Weights of a small image VAE.
Model: encoder norm layernorm, encoder patch size [4, 4].
Training: adamw at rate 0.0015, 7900 steps, batches of 256.
Rows from block 7 of the encoder, named by matrix and row number. Rows with one number belong to one attention dimension. Each number is 128 + 32 x the weight over the matrix's rms, rounded and kept within 0 to 255. All counts start at 0. Numbers have three digits each.
# v: window attention query, key and value (stacked) (encoder.blocks.7.attn.qkv.weight, 576x192, the v third), inputs 48-95
# proj: window attention output (encoder.blocks.7.attn.proj.weight, 192x192, transposed), outputs 48-95
v.63:097144073139117084159098123087081101114165079139168110105120117105091120098139172095180100138179116084101138074096113144123107171130136123127106
v.64:128160135097168161119088095176166149141116161141071154136135109081094144115148137092114164125116162166151073129147109071101101070151090157169113
v.65:099145086142139106166089098054141145120120115146149146109121158095166138148111078128095147165178167178146146112143169144096151136133153158075113
v.66:128143106150112136147157154119172162075095077161134117079100094110144162134160097146140145170170167112092104096161130106171162102174096163082163
v.67:122146150108107178098152102102112091081063096134175161156121146139158178155141095147111143130140169147156103146113116176162079152137143148136156
v.68:176145158080139116148106156139134142138099154161161097138123106115165119108149095122099156112126122126165123143098119096104092161125135105127171
v.69:138128096173180105077156093248174114119191171089162170110088150181155151135125193143151101185128129249139119169143133182147158075083103099101162
v.70:135108140157126109174157083103160112077175089123134129079113155182121142109118134113104138117123160106102095087083156127170132193170161138133172
v.71:133076111168139117123162137192125103151135150164173152168147177075162092109117146156151132151105086099167152108109087128167089123115152125171146
v.72:089154101162169137095151166108115100097118127148161113147150112096164090167179120164136125090178088112113170112139103117116149167106158164091138
v.73:115105090073112163099154186145110150150148137147159187149155137144106141172076131102174148074087140144121128156131111071121131113153114137143100
v.74:154165095105082148141111132078094145116145107153158152165102082098165140169138132129131149109107127126180113122119113144122134140170152122100137
v.75:116078074101155093151124121125074083114109100140127091146112147135165134184116103128092126165164110109117138121099133179088156101146119092169153
v.76:129127145096200094103113094134129088122144080148134177087112139085112137157160071169092158080083130155106166077108131145083125129119139089163137
v.77:081145150098155158153163101073121079116175138082080154107154086171089116071147107118136115122075164125103140086162170158156148152156146131150183
v.78:128165091168140124120083144144174147096145085166120160122111098127111162116169174148074112107084106120087153117094114108096131153120155162124099
v.79:071158151136096090105112150123142166152143170135080115154143151166111075089130079161120120177134132187136175173076149084122131171109125156091146
v.80:160148143105124092092086135160173099080107097086173181098142153100114155126146117126158091096148076134095105098116170119178130121146116121165084
v.81:175173082166105176086143171238163152083149162084127250154097116137148098153079180091138147075134122070123142170100118083086116140176135126186132
v.82:172114144168104168090172109066116152160133164148091090162147152162087146087148109120180121126156171166118124092159097092082179160127138161134082
v.83:097179144101118083169101154143116093128128158150147191120104135099127102148139100102077129075172149150168077091095169141083100152095094135094093
v.84:109125109128147071143164148196114102166135082151134085094103091142072103174148068090102154134108109214108114184087143068121145082116080114126087
v.85:144098121151102169111091103035141127088125126122094089147108116133145168083115146114112137157162114142124127093080113179092158096143094109146136
v.86:175134128128100140148140102161083143146120142158158103083168114126138140142171120087079105158160100117131125169099134147093136139107094091158181
v.87:149097078116097095113149166155142154115151081134104116174173100169167137163071126144093116154117127082146170147138129168151118117094140159177102
v.88:111174196145067183140094114165173156175073106151139112120104153151126142112055094095114126109144096135149138097108094128094178158167118089117194
v.89:168139117083085126086108155094096117103113131178151155178135096151121099095158154164161158170092172173086170104134155182103167165070125150100141
v.90:132098092093142158128110162056131164129137161159108116165118083112184094142052183136126107106118213145104129088137128078152165056100155136094170
v.91:186103170130112167154155139159142104162145128086167160121168121103138111138066157150118153094144185106119153095159122119156102121169157110167139
v.92:124150159161147116174165159106107128164120136118142060156124090159160074174080110089158164129176166091114169099104144074104116091164147138120176
v.93:127143190103082109160161088069150115144154161146091020155139111099094085125124133174196123133118107176156144106128143176094124114141147127141137
v.94:130110101115086115127073131109145143090119125162148159095134160073162173137112091152156095101082125107094165111112113125148175109094113133177111
v.95:140151136097157142125114123150170143148186145152116196134103129099170108146072138166113116178126119081084166136172183180100147172157157154140125
v.96:151150158131190123159123120255120146153130120139091093137157124135126160184126127123182104138079095145094154165150076202097140188133173138122089
v.97:087166095087078152093145130083143140114160136093146083143138127165165127161132091176098164148175139080147166162159148141092152101124120149177093
v.98:087105119079111156136165106068163110150142139116114065118107182173146107132146135133106113157162092111147101162123118199124141126103098165083113
v.99:137095136122203147142123172184085175099110155100128155101139157127110071105157129148119108120157103087126132121102097121095114130182083156186121
v.100:090075150080120157116171076130145118115091170104141182175121143150114127121105110160114152114102117177102121165105141109113130125134161172114151
v.101:128103149151051134152095148211190124125081171091127111127162142117190166086133116147136171094161186166105153097135153084146118210166166147132103
v.102:148165128084074110108090160220138107140152146118083127079087127128084105142112116098150151165153127157166124145130089080164093156170111098156163
v.103:093165095120076098079168152112077146092100090139113152087163113162109135125106115141169137175090153091084152115172161148141107140122130133164159
v.104:084163185158041217157086164168101102169094173121108116122135104143114133116044112172132172129121140115113123103162085093133134144088126109140129
v.105:123126184132154222159127139000094073175072125156143105170156109111155059127036122106165063082135166174166129083172155029125126095127124096157131
v.106:112112106132212125154147095143106125104159107145069168169115166175132141161114161073151151154097146114092085102127139098101115062133137144140134
v.107:131100084165128112137139143107132154170101094162095189099106109154084129165124070139092143148090080114125127092161175115133119121110167103136128
v.108:165093097145105153112168135133099153182116089122167086142171128087103135075105149145144082126131109079095133129150108090090162171144133104137130
v.109:154091128133098057166121130125116140163189172117093102083170143172112142109188062159188147107158094149136087097103102168161174159115145145076138
v.110:144126153128132138093130171048092081175156118150125158129113158094146150134163125104177087078075085140118096094133179144088114158115106162154135
v.111:080096161077095130130162089087141146120140133130122162154143100138154129093121103098107134120123102124139095100085171158112176128153129132164142
v.112:077093172117066096152131121255147147159181102138136078091119176104163096122092119124114104152130148169150081163091163102094091167142083123135132
v.113:130150163144098160154164135136167108171124097138172107104144088148114080101103119127149162156105134134099120096091164103165126148159146154130097
v.114:156077096113120130094162141166115085116125099084142137094132158118110137151174118138078102118098136152154138153137125155124108173136146150162077
v.115:105098083094167078129168131042120125175135114129124119078148120126102046127174056162139104121133058096124096118123150086154129163175087129154086
v.116:084166139120080053076119144255101140132208119154156133128140130149140118124147122109157148130145093083072161103134079144128114177120146112160147
v.117:161173082088154164097136114066121175152114145084143159081159145141100077150166161131088131088095114087118154133090163154132126087114126149081156
v.118:116119164170128142132119138151113113189136168172088083147127090150122152127119101086093160083076152137095122131140091079116126083091117130118149
v.119:130129181152081097109165129153093151081086090128140129124106115113096135156143064183106069116147120145119127101130115111138150125167096115169081
v.120:140097166153158154158127130186077148119162099117082148158142094110135116095083116178103124159133084186162120140148160126164141083107155118131082
v.121:075093113113167115151153083138153114087105077125092085124180127156095086117129084141123092090148107105144122096157120093171124159115124073095107
v.122:173158172177085135084128152198167078158087091129116110113082142119140104122171122139124146160134170121111175112112131175151124146153088109176094
v.123:110129142115148123101127088060084148129151154116146138113105142084094124141187166102093115084182142180137127170111128093114166177160184150121110
v.124:126150168093152131094162145109131164171066098082087090159097118168079107105079123107097144185129193161139103135129114122110092148099108100194141
v.125:152105171117164119139118144088162152112100107155135152166116103132131123115147141162115117125155103186103102113106166121172092151139094164166130
v.126:069183108126136076138121064144103167106127144134134125096145104119120181112118132092098150116109153148162106124140115191169096169108168144092100
v.127:157130133111147074084130105178152152133147135129112125111111137150116128108111168124088116188156062088147133153073103213145134093117109140103096
v.128:082170155129085114108158160097171091099147096139084130106127140136106171136167125096142153124139109098165104091137113114120120120131148130117143
v.129:113162171098123147103120154167107102133110171097137124150175085163151147143191120147145157103077142192132131109163138111103122144094120136124139
v.130:096113093142110100108148137132126103166159103153104100121088163099111088117131085114151075121126089107133169124141109104136166139177178160106123
v.131:175082177162103199115113158149163138109096161075159129131106134091167069080137073185132128126125175126104149089171161080151174177075142126184158
v.132:127134129102109132123092068149133171147082097134082093106124117137144157115110099089173117134125059085138104148136165144148108197157107117056072
v.133:150149194115063086172102124153152105155119144106141077125136133157080155136053123154103116137170148202073152156104128143103132102102122125093167
v.134:090135114070130127095091082206119124108135113166158144101120167149059083162146151101166103080154085090160114157097151103113159185109105119158075
v.135:121131100161111104132132127027107132103117100108138151166179159159100156099157168105161117159141116166127183169143098171176129149103168148083133
v.136:149090153142166133074087076152141171151195097089165115140143149146165139180155139149163103128157072098114084094140125164141111181135089083064090
v.137:137125135107131090125110148155157093075167097123166122091159115177153166162161117088104081078092090120167173160151123170138161091125119152128092
v.138:089157167112162143158132144000137088127181125148147087176113162081161121113092090107082088153142184161146143131135188095092140140085190117160087
v.139:097112072099154074157151102225119139091141135138151120099170152116165157114167134164120095104137059155092136139128124138146138153091183117126131
v.140:127101136102099080078128138095169109167167123157096086176093107102100160148086159146099153122123117117108158134169139105162159146126167159077091
v.141:108157119088139094091118123167108153095179189156105068142136117135102105128130098149098106134158116109147107141124140125103146190076133158058139
v.142:124147166158134175120083170171133149152118108100112136134097163125085118119142081138091079089114122165150121169095159089113137155142116130130109
v.143:133154094091131112149080145160106128110155106115102202155168120088175129125147143090093176167112151151163151080143098104171143138094143176111099
v.144:140152126144152167111085109053091082162087112168123111163092130123167118169100141089164164164182107122092125139109153117086137102131181157134130
v.145:165110132095155127163173144097169134147123151134149098108165140138105078106118105166137079127097144073154099111137175052159119150091079086158154
v.146:148161141105172142173086120135109164092133176168085099104154151163167173170100087118134170108149149122089156144127165153089110144080099118136134
v.147:184153085127149163140098173200075163154140076084129137102119142162095091144144092139093089125117118122119067181111150151115131076097163129150141
v.148:108163109115098163090101127040141178154174140103100144158121139118104152072127149151124090095079100134156090099149143129102074168171160125073117
v.149:102118103126132129188172072027104093143159171086147093145123108149171143081101101128101148101145101116155106170106156181136164096122176166104103
v.150:178169129176100176109098127153149153087077169144151111162078100115122130139164148089070088151129125184096091111096103150154105114140162131095148
v.151:146075084131142098175121115099158166180111153140089147126130167124144080099092154129105159124083094095123146179086152103133114100183149131149119
v.152:102083106120091141094143176090096097170084136103140125169105116136140148177105144171141142144132212182083163157093132157081178142105121146195135
v.153:145172098099084058109119152152132101156081117156161119101140112127137151138160176113142164115146113157125163144125151129147150146087119107163148
v.154:104166127126100133095148095078167151121086112160117140128111128124155111083164158166155096087153090145169124093126140074126114113177135085113147
v.155:176139163079185126100089187013075141182093098157169097114141169081162168133132115174097152097163179066092118099118169057144122153128110140118110
v.156:115070110138136184112160113063086147178090061089114118172159128117172135073154108084153119135179151154135122146182116097091106115109093095158102
v.157:131089130091142145103176145130176117153153104083168114158152142144121086152157174154126157134173177139124170075130179131111129126075130101127150
v.158:141106143089049207125111128016134140089062107106119153129161088079122169152056071141127163119166089177102150136119129104097153099119143129165155
v.159:173096097104135176119089109074152107113152113159143159168141149079097135116167090117148142156175111093165164094126119094091165131151114122115082
v.160:176179174144151181122116117158161121094110122099148136097173095083122083161108162165082105154157081184140129132103137127101132173068091087142142
v.161:135142132154138070086128111201087171105081090130125163141113172119104117141201152097129178131119091141097104081166101122149122088156145144075075
v.162:184129118163167194119083129098080134117120152170167207172134089105149132127063120111082149110097114129110092165125122119133150088144126101164194
v.163:173155074157178119129119150089162156152087122097156138089136157133136162164139149107090137076111138114100171143136088114085098153102094172158169
v.164:092090067131167125088128156178074143105107139086151089141094087071186173167208089144157135129148184160095091099157162152116153154119084098135115
v.165:116176169166110047119159120162131100092192093144151130098097135120140092118104113092171178119146110138095127135129162187128113165123169171115129
v.166:138116166157097120089125154131135119092184130115150106147149126157136089117131095096153087120117135198082168100163164141125128152147134138117124
v.167:168115120128154088114186081149148097145078136138154133136137132111111141174175125123122151117123139107118112165090144112164118120133145145150121
v.168:136158143136155112147110090158107116118143176125154155152093173124145140145126102168193110091077115129092153088101129090130142103159120134179134
v.169:085131107099169165105121112199111179120164154119080202161150145096086102105124171113090086088169116108145169119127110126121088127166131136086146
v.170:131095097143099126103142161143166140088104116160143146140097115173140167086136127123100094078149090134171169119129090116149122142139151149162159
v.171:118074141103193152116122129158091126121106085115129104125096166126094168091110083171139175075097152079116118109100150129113104126191077176113181
v.172:142146090159176115163146132145099148129138079092165115083158127131110158136186157115071121104118092191082125111148116156115156127170067119183090
v.173:171083147153114080140145074092142087141122126159084139133113108111155140118098094161131108140162084078094127088071111123168121156159127172154095
v.174:164133087110157154092117158249094162117052151180093116120157155152146128175072098114128180085178171119094121161125132117126124092128062086143125
v.175:164099121126113065144174158112085107166154127133130055163116112102146087140163114169184164122118126199085170156153168096125114109114156162110077
v.176:135099165124135112161092173169148156128099130141114131118108157089089083147119091121161111121148146145145097163095082157151094116086121166151119
v.177:155087161105162168175118176146141142139146081157081155122164131092172114141148171115098082115172144173105110089097167129118158145088112127179139
v.178:157152154080132134165139117085123152173172130100166121154162127087168112142123118175126093165154070074126190113132096129120118142132128159110135
v.179:137075147173116138098146106238112153121155111150123123137099100168102109124181159147160134167153138208174181112108142118138172094121142109108085
v.180:132127119109155063145136166167108105127187122135082096137097125090093155205126099116108091154174131092129086183170086129122142119148146119174110
v.181:099088160161103189156133134148124139137093093099116099111132147082140116157155149139141092166128079126146133169113101127109149154119163172120126
v.182:090118093098145113164135128092083162143096160162117106083157110089177087156101182168102083091164188096105140134103085076116132169156134142152142
v.183:125132115148156098163158116082154127173163073085163073095129137152085087117098106151119153094114123131140110159093150085140116163094141154180131
v.184:100166113144113108159171145055144139116175175098135074131123167161172118126130153142173153189100124120108095117167140094149165105111127097178148
v.185:150112118167183074154093138149124088153175170124145152102086162089156161139198132092122154120109150130164115170164125127129141129160189127098103
v.186:140085151090143151170090099068101104118064105179107140089132088146107145143110136088171151165094114120097157111146092110143149160080158137168119
proj.63:154123106082231169112161093148112150145159121123159111130105163116193144137210129131121143150133129096117135093132112122130139104126121105144124
proj.64:105105119125179126127115124185126130124168135140119151120114139163126149182057139120129102173148120181121128148153136130123125119146127145131122
proj.65:140121149115136147121100133113159122140139146098109118144131144101108146132135141130130108146112145116121102118117116113123113137137134150118107
proj.66:123160146137084111148163086117138142131184118109121114129108117124120136108211115134145131066136104055101114154131143135125105126117137134146154
proj.67:101142163114015126147123163072168085128011148183164156129154086113074121081013152125154093099148175155145129073110117148147138213080090146127105
proj.68:082124139143155143126144139168149113089192125089117159122121119148181169164177149129086131158156097096137112132142120110123130116166111113131157
proj.69:141083124195160055089090177092118099096107167116137108149139136152116119199150128126133100225089109255119114172084102066120116122158098143067100
proj.70:127127135118188145136123111165141119072123141150159143113108109154159136096162172123102122110157113123135113140100101107121123103142131141145124
proj.71:162105113118133138137136096134092171211095131126130109103153158134114114128099137126140113137121145153139109133124144139127119125105147137153113
proj.72:109111154158109115140145131102152124126127137145129150104143128112079112122061135128149155130126121129128111137128113141139132148112128152103115
proj.73:111137120131163140105144146146108153126083105154159139115145131111182120137105138138131130120143131119113103123139130116117134111141145128109148
proj.74:149121116137138145113139116125152156135093127147123139101137114134127135138125131125130111150152132128132113130134106149140114119146133111131135
proj.75:156135136163137137113131127108119144150128126125136125138115139150076117121120126145133148167123147161102106145118138087150144125116147146123115
proj.76:113136094126115127127104153089140084118153129147140117144132129149095104145113120147162101139160096148134128120135119135136140119128118148104143
proj.77:129142137119114137153102137065124101101062116124144127122164145147129126119093145134119098120147104083146111127109111186126146173126140136113111
proj.78:142150116132103114148106135090132122111126119135150137143135126117094109144089110142141106129156121167127148126129108117120122149102152139138136
proj.79:153125108119157130155133132134091103102123148110136118130125137126175139128153143110112125114090127150103120128130132117128107106116093134155119
proj.80:112148135109106107140151122151117143162106138130109132128106116148157119090092150132145119120116146106140151138116130167145118110117118146131116
proj.81:110147144146152171129118123246090168171117125154109202111152066109089114128090156121128133124134128163150134134118158098110106075191092152145113
proj.82:112125141141207155128129112150112125106144145105153134127113124111165141146185151114091113152111135092144134102123120113140112091099137118158139
proj.83:129121140140157155126134113155105091160115131151140172128101112119159154106140113128094122117131138099144139129138131117115096105149120123123145
proj.84:101094110149144073125108133100112093143239112136081111160126114149103142203137173137127154229107151199146126130105144116105171115170143135108145
proj.85:114150146119030079119129129125165116095146109135126166136132093124116110132065153120145116118116105110145148146129137138108108188120147112099139
proj.86:139135159159089078140109154041121088119105124127145108135099114144192178106148129114145113134101098255124141128101119122117133117144103142079114
proj.87:111134149120067115115148125197123178142151091156117104078129103112075125107160089131133140064128127122144124130137132126122091113132129117124135
proj.88:099106119147183075156138108215130121074184094126184148143126079132231204121192147122095131083139169081122152123131125119137120086131101142178148
proj.89:133155143136065160144136128081128105157095120111136112111125163112103116109119118138142146114128122156133092144104134143143153119103120137088099
proj.90:103160132145061255097117065255215192156131099116078218121154033071066067046140098144134140007197155000157154068163155084153101115195105089164160
proj.91:127132125123116119133147146182096119124119127128123133117124111120128158128170144139148144067137132082126132126147130145142123110163148102145134
proj.92:112131140126194153150120114129146166082162100076139085099117147135185206170200132140096115119127121108142145090156132125145130085147118120131129
proj.93:120143101113175105137123102159152128038222118109134048153103145119196179136255117125044151164100163060139174104145151093128110107136117087093118
proj.94:104160138122128142115114141150122123162129144113143163113147117106144110112148152114100098128142105088110152137156132148104121123149117126142144
proj.95:102096094142132089138141170178098136148079105170112154118157130153066113118074162125121091117137127103135113127093143135127139124156113111151133
proj.96:149140114110111169096114133078129141190109147115131105111119187144127076082114125128134109122102120120143137125095133114158131087101129112142088
proj.97:135138098129179134114111119113129109111109139142136122134140146124143167158155116138154123128101141128097111131090142113118143099126146139125084
proj.98:135140126103245151145145161060072143094112142122158102140174150157229159154179132101109079190084162173116108109088104101133119081087087123148143
proj.99:116125089138090042131124149130103149108107123142112131138116133147114164125091146128128099144117144141114101152141139172145116113136152156102123
proj.100:139114110139108145110135123152136138150133113141105118109139125146118118121103121133122142116133118111152128135140124087096135131163131118154161
proj.101:114145118095255154154148151212016169148010107178255155139134141138255224071161190118067109000077180137118102147126143137126127068058092137184086
proj.102:111101101144179169102141097148084113116114131113149132110117145125188148133173147131100139135096116133148122113110123120119099111128110114140135
proj.103:134124115113186171107139108123124138127149139139154095116100119121150136126159139122100129109149128090135151115101109114135128133135107128132114
proj.104:081168158152000000108114132192149099103028087129105219106140036154023130031039145144119134065160157139146148196158126206105090136145131092118164
proj.105:085119085147185132116141078255091108067140136108136185151121036125242232139228153115056152079144113028119159134141140127136118087153131132134152
proj.106:107117135145000134105103156067253035113241135102000134106134088115000000201097063145208117255241068167131186108129136115128129168225132162028157
proj.107:129145143143157143149117119130124110144146129127154141146140116106151129116154130105097125094128116093104160107135138109125114108136113146155153
proj.108:108153126142253088133109129132088088054113134127197156141101117170255227137183169101119090146117110144113110132110148128132132109106148139135117
proj.109:153133114133240085139160107063088141080136165132157081140156208137188120188145119131069140216117101152111091161134142095144115085097125095126135
proj.110:121141074124218072136134158062057139082053149148157120141164122173217175113142166108095113117115114138152091121103112128130095154116130165124121
proj.111:104108092137172105151120141146157124083174130127123123151134097124099126156138136138121109143167118113138155135134107126137153106140114133092114
proj.112:135115147102095140121113144159140107157088108129123110112117139129126092120075135129165119111115137192137091116106137146135102116107140124131114
proj.113:129122098158096092104142158108141128115068112131115117138157108160140180154071146106140114143140123181159130168148138146124138150096166142135091
proj.114:151116156148032063136154101141143137166109118127084148131142089134049084088049138148174112117130118128147132153144135158125112128146153106107130
proj.115:121102118188059006131099158007153007000222162110089155199113064169053159194134119114139075255167057142150138164143126155139157212133179133000166
proj.116:163123146138140160147123113147115146166110134131106121097116139101132126122124140111103116130122110102131130133117159144117140138124102109145113
proj.117:141136131148154111116126149150131128137052144148134151138130095138159176107116148147147097147138150148145132099149125149143132113108126120127094
proj.118:120125125165184072108146141135119125099079111127166125136140094151165182161112148095125122124133109192129125145110144135108096151105148112141125
proj.119:140115101129255251144110097186085160131190142110162082107110129141255194165255123084044163161118155053110154128138144058141132018148136114140105
proj.120:120123116104087127134154101143136140151175120136133113097131112121086079133103114155163150116104116120112103160133125132143144144115112121131142
proj.121:137128103109187149124132132119066143103119119141155117132111127126221175119106142108112139111113118144109088108135136144133108111094113112155117
proj.122:095100094145230109121164137154081137120135131109158106119102151141217155158145145123101115101110129191131103161101119122120148080121107134136125
proj.123:134131148156094095123121161064184111074111124096117135148134132142120118154106107124134143165111129126130132146142127112116143129133148149122158
proj.124:117108088117148172131109117134122141113128145124127113116119129110160118117189138150102118125110128120106113101106144117137122122131140114145098
proj.125:128136137121117153115118148112145101140127119141101129121128128118158125133114128131142151143157143104128097143113123140114158138142154110132108
proj.126:103127102110129162120140131167113128162117105133146122135148147132135132118125130121140122090126139104119141123119123125123145104129148136140122
proj.127:122138142144091115129104152105124151134155104135102118116116117153076100099092103157162137151113148136114100123152129143139112171091107096100121
proj.128:135142132114122157109135135103124142123163116132132129135125127117104113088140106139146152089100113092127103104110126119141109119128133107117143
proj.129:105112111130119144095108152114155109167220140130092091117138117118089115164149128122122119203103156127149122151137114132109129105140155138123140
proj.130:082096120132255078115102097178113143065160152119152135167103103142188168140230148130098104158117142147123139120135122103140123082152130125131154
proj.131:117132103131117086097128164223104124186126098116156160140125113139173148067098179148124164140098142122094149115144115138140109117122132114155135
proj.132:126138119152145112125123137133138117078161147105139098129113118119142136163153130135135112135100145089120103148140126123138115129128132146125147
proj.133:139098122098167135106136133130110159142152105108162105143103167132244176109149157156132149169093178120118113094135128124119097119113136113167155
proj.134:136136095158143088137114150100112087104071155144120150117159141154086111162035143126104116147136127178118100149119105177109100168113112156117102
proj.135:152118117091151210129162118089096170141100096131116111110110155126184137093126120137136126112131119089133112093091143152110129116114135125144117
proj.136:125108114121105114117106126099138136122108150137123106145163157137100115134128145144122142151120129151116125129120149123112136141143130112101143
proj.137:110117113110105105146139164125113134118120139140133139096129112121127122139094147145125128115131109136133152143151152141133148125147159122142133
proj.138:148147106065193195128152082092136140163106126094159047117120202096167113157164107109113158124095131077117132060126131120135154129080158112119080
proj.139:169113129146103082134132163020123069132126159103143101129158142156089112228032113118176114255086115255119082165119134123109153132110087143055124
proj.140:122148132090063143145148118108140141115114131101104122130121152126085128094166117149134137091147139100151158136129142125133144117139160103151152
proj.141:099090130114153118105130147124119172133116127120164137129135139125165163115144153128131150127097133135135109146103117119154137107123136118123135
proj.142:155156120134135118135136110130086122149110137147144143145150109138121134114108144131142115084130138106129112119148117136110147119111143137137098
proj.143:131116119132076112112103125081183123142157121131084140141135120143053068164087136153122118186108127169150117129130100095128151167172129113090134
proj.144:129140109125075066130139128078187073057098149095118113131153122149101134152059127116103115157153130149119115112144105168149154182115145109057154
proj.145:102122115146130129133124127158148128113142140120133116130153143102151128107161122141121129139137150110123143132143132118111123123128137134155156
proj.146:120121143166075164112129125093136070142095159167110120130120117106103148132098158095116110153148143131106139142135130127112138165145108143141138
proj.147:129119135142100098149106143112124108150135109148134120115145112135136128123149120135148142114115108143103132131140127129158115135143128153123125
proj.148:136154118108172141155142122171088158172122126142132140121145148127172107090149114130101157105133151083129122126113128123117099095101112143169132
proj.149:134117131134082110119106137143176107105124127156100139117110070142058107148099120128133111156150132142132141128131144095135167144142093114120158
proj.150:141145169142124152121115125153159124147116143136083143130121117135127119127147122111114143094119162160127138105126102113130121123136122153112108
proj.151:116129131182133047129126128191171085137149143132094152134126084157031100172193083116125117207177124106133156115171144061131127145211149107121161
proj.152:131145142106106210119131096198148137150220109134085106121144108085179128130239130114118174142101167074132164086137159113155163110121157110120117
proj.153:113146147122106110104117158100138113098126137107153110136111159129159129123120117126121161132108113127130134116143129140120115140121152135122113
proj.154:125118109137150150114121106127133124120141158124165151139137138150149150121138109119127118115122138122145156116097136139119113144129115129146121
proj.155:126131122119120111108128132144121098118132130112130142155149125105103147131147114116113132124136141111115149139116130120109130109137155141123138
proj.156:150161157080126255140141102158111120099170138135123097142099127092196146122203140102098139091096128066157125119142122102135153112101124112130102
proj.157:106145154102105124145124119128155119151127136155134153115140128141101148126122143124124110108128110128115143140142112137139151116133122149153109
proj.158:121128123132152133115110119240151155045192090138115148143116102109154183124170165150065126127135151051122139101134143151135125145120091122102147
proj.159:123134117131064140145150149103153137102121153132126117115155129133108143103073115151106142118114143132146133127128158151131111151131129135103143
proj.160:132105107139071126096133159131144142161037137129154194161135122126156132071046162113142117145110133165131133122111094148149151168157151144100129
proj.161:148101116140091147127131148086102086191126132151119123158114138148080110119093126147143141162096125156103106120127101140110146134116124154123131
proj.162:097138137117089056139099156143107117114082134174139167135150089109093148067060172118152089106164133118138136133113122159117114179128144142120114
proj.163:157145166086133180100124102150099219238016138158121137107139125126147113058114152124148159062104147073132155127145145139109110108138130135153144
proj.164:133121161152074138143134123084117121098125154131132102125114123158092105123105133131132103118105103163111136135133123151134107139109115151090123
proj.165:174087123161088078123131147051137116143103143124132116116148134149112146155074136122152121141135108173137092133137121169118130166148137116125093
proj.166:134122155136128145111121099098107151179163131108123099124124128092148117120166108128134152120071166132114106139121143138142162098123091133140145
proj.167:161134123130081149113133148068119129154116107139139134150125157135102127104100145131147145112124148149132135098147145151116116154115117147101127
proj.168:124128112118113083113107161179139142126132100134124154140143118145119147119154136146125124119136118123120113137123138170151116136139130130110128
proj.169:098104143123130092142142155117154112118099123153139111144123119116087138134082142152119134135153111140150111161116133174099154149136136133109125
proj.170:086148157173025096134111125208147142172131134137087160123132098149046103088015146131116114092135132069118161136122115160119129175160140130139145
proj.171:128117125135147098150159122141093158142076140156175158126153141108158152088066143106156118101128118113147160153127139156120097139113122117169135
proj.172:155126138141108138106098124129131102174143147144097148136118129139090125169100134121125139163151138148122093143134118132096171134112109154100114
proj.173:114107124153081098155144151132149127102197144101108097141108127144132167123180113120113128123124116099136117141139111107142138133138150118080124
proj.174:133109149124170131138130123186112141146134120147135153090121113116183121136140154112107133115145127126151096134104128124112118128146139118151119
proj.175:143116127158159101163115115115150122054175154096117094138114110150168173144162108128101144150113146146137131121159116137125163146132140134124119
proj.176:133114146139098095105095142137147087151114105135124146137132109137079145101079152143137140145106129130106097135112107139126133175113154122123151
proj.177:115091126176000062133123158139156082175152170122103179152131073138027105152024155143171142188130100178110134168159136141141156180137143137094164
proj.178:133111128118136122113110147122098145106096108121121125105125131147124140128114137144123128128132115133106107127147116126105118107115146138132111
proj.179:133110144122071114124147141095143138169141145162069130104118122096056087159101121147141131184109092225125107142088121181135143131136157138110134
proj.180:143108139130167106151143128057118125097178160108100096104122173136121104191155083113157106203157120170133131136115150147100125115087138124123088
proj.181:118105111134128099139135133137115143110153101147130146100117132136154118127104120113147134111138141125128113144129144116145138125142121121141135
proj.182:122144105112096131120135151162106137109080148151155161126129133117111139118113130147117090072144143108136140083114142164114120145106123100143139
proj.183:117098133108179155128155110160093132084177122134143123114106148146171145143188117120119156137156114104133132104117126122132093100137146124149140
proj.184:108105116122154131122154078147106134135136114130127093118137170143167118134196140134117157110144138139104141122119143108161131095132146134150121
proj.185:138133136131164111155127116068123130123142122099145121125115159106119090126121137131153158178123099145114135106095146102136135104110140101132105
proj.186:153126151142073117136110136113144080119108120133127151162117136132155130079116143103138133121134145124131154111154118137115152180125157122084144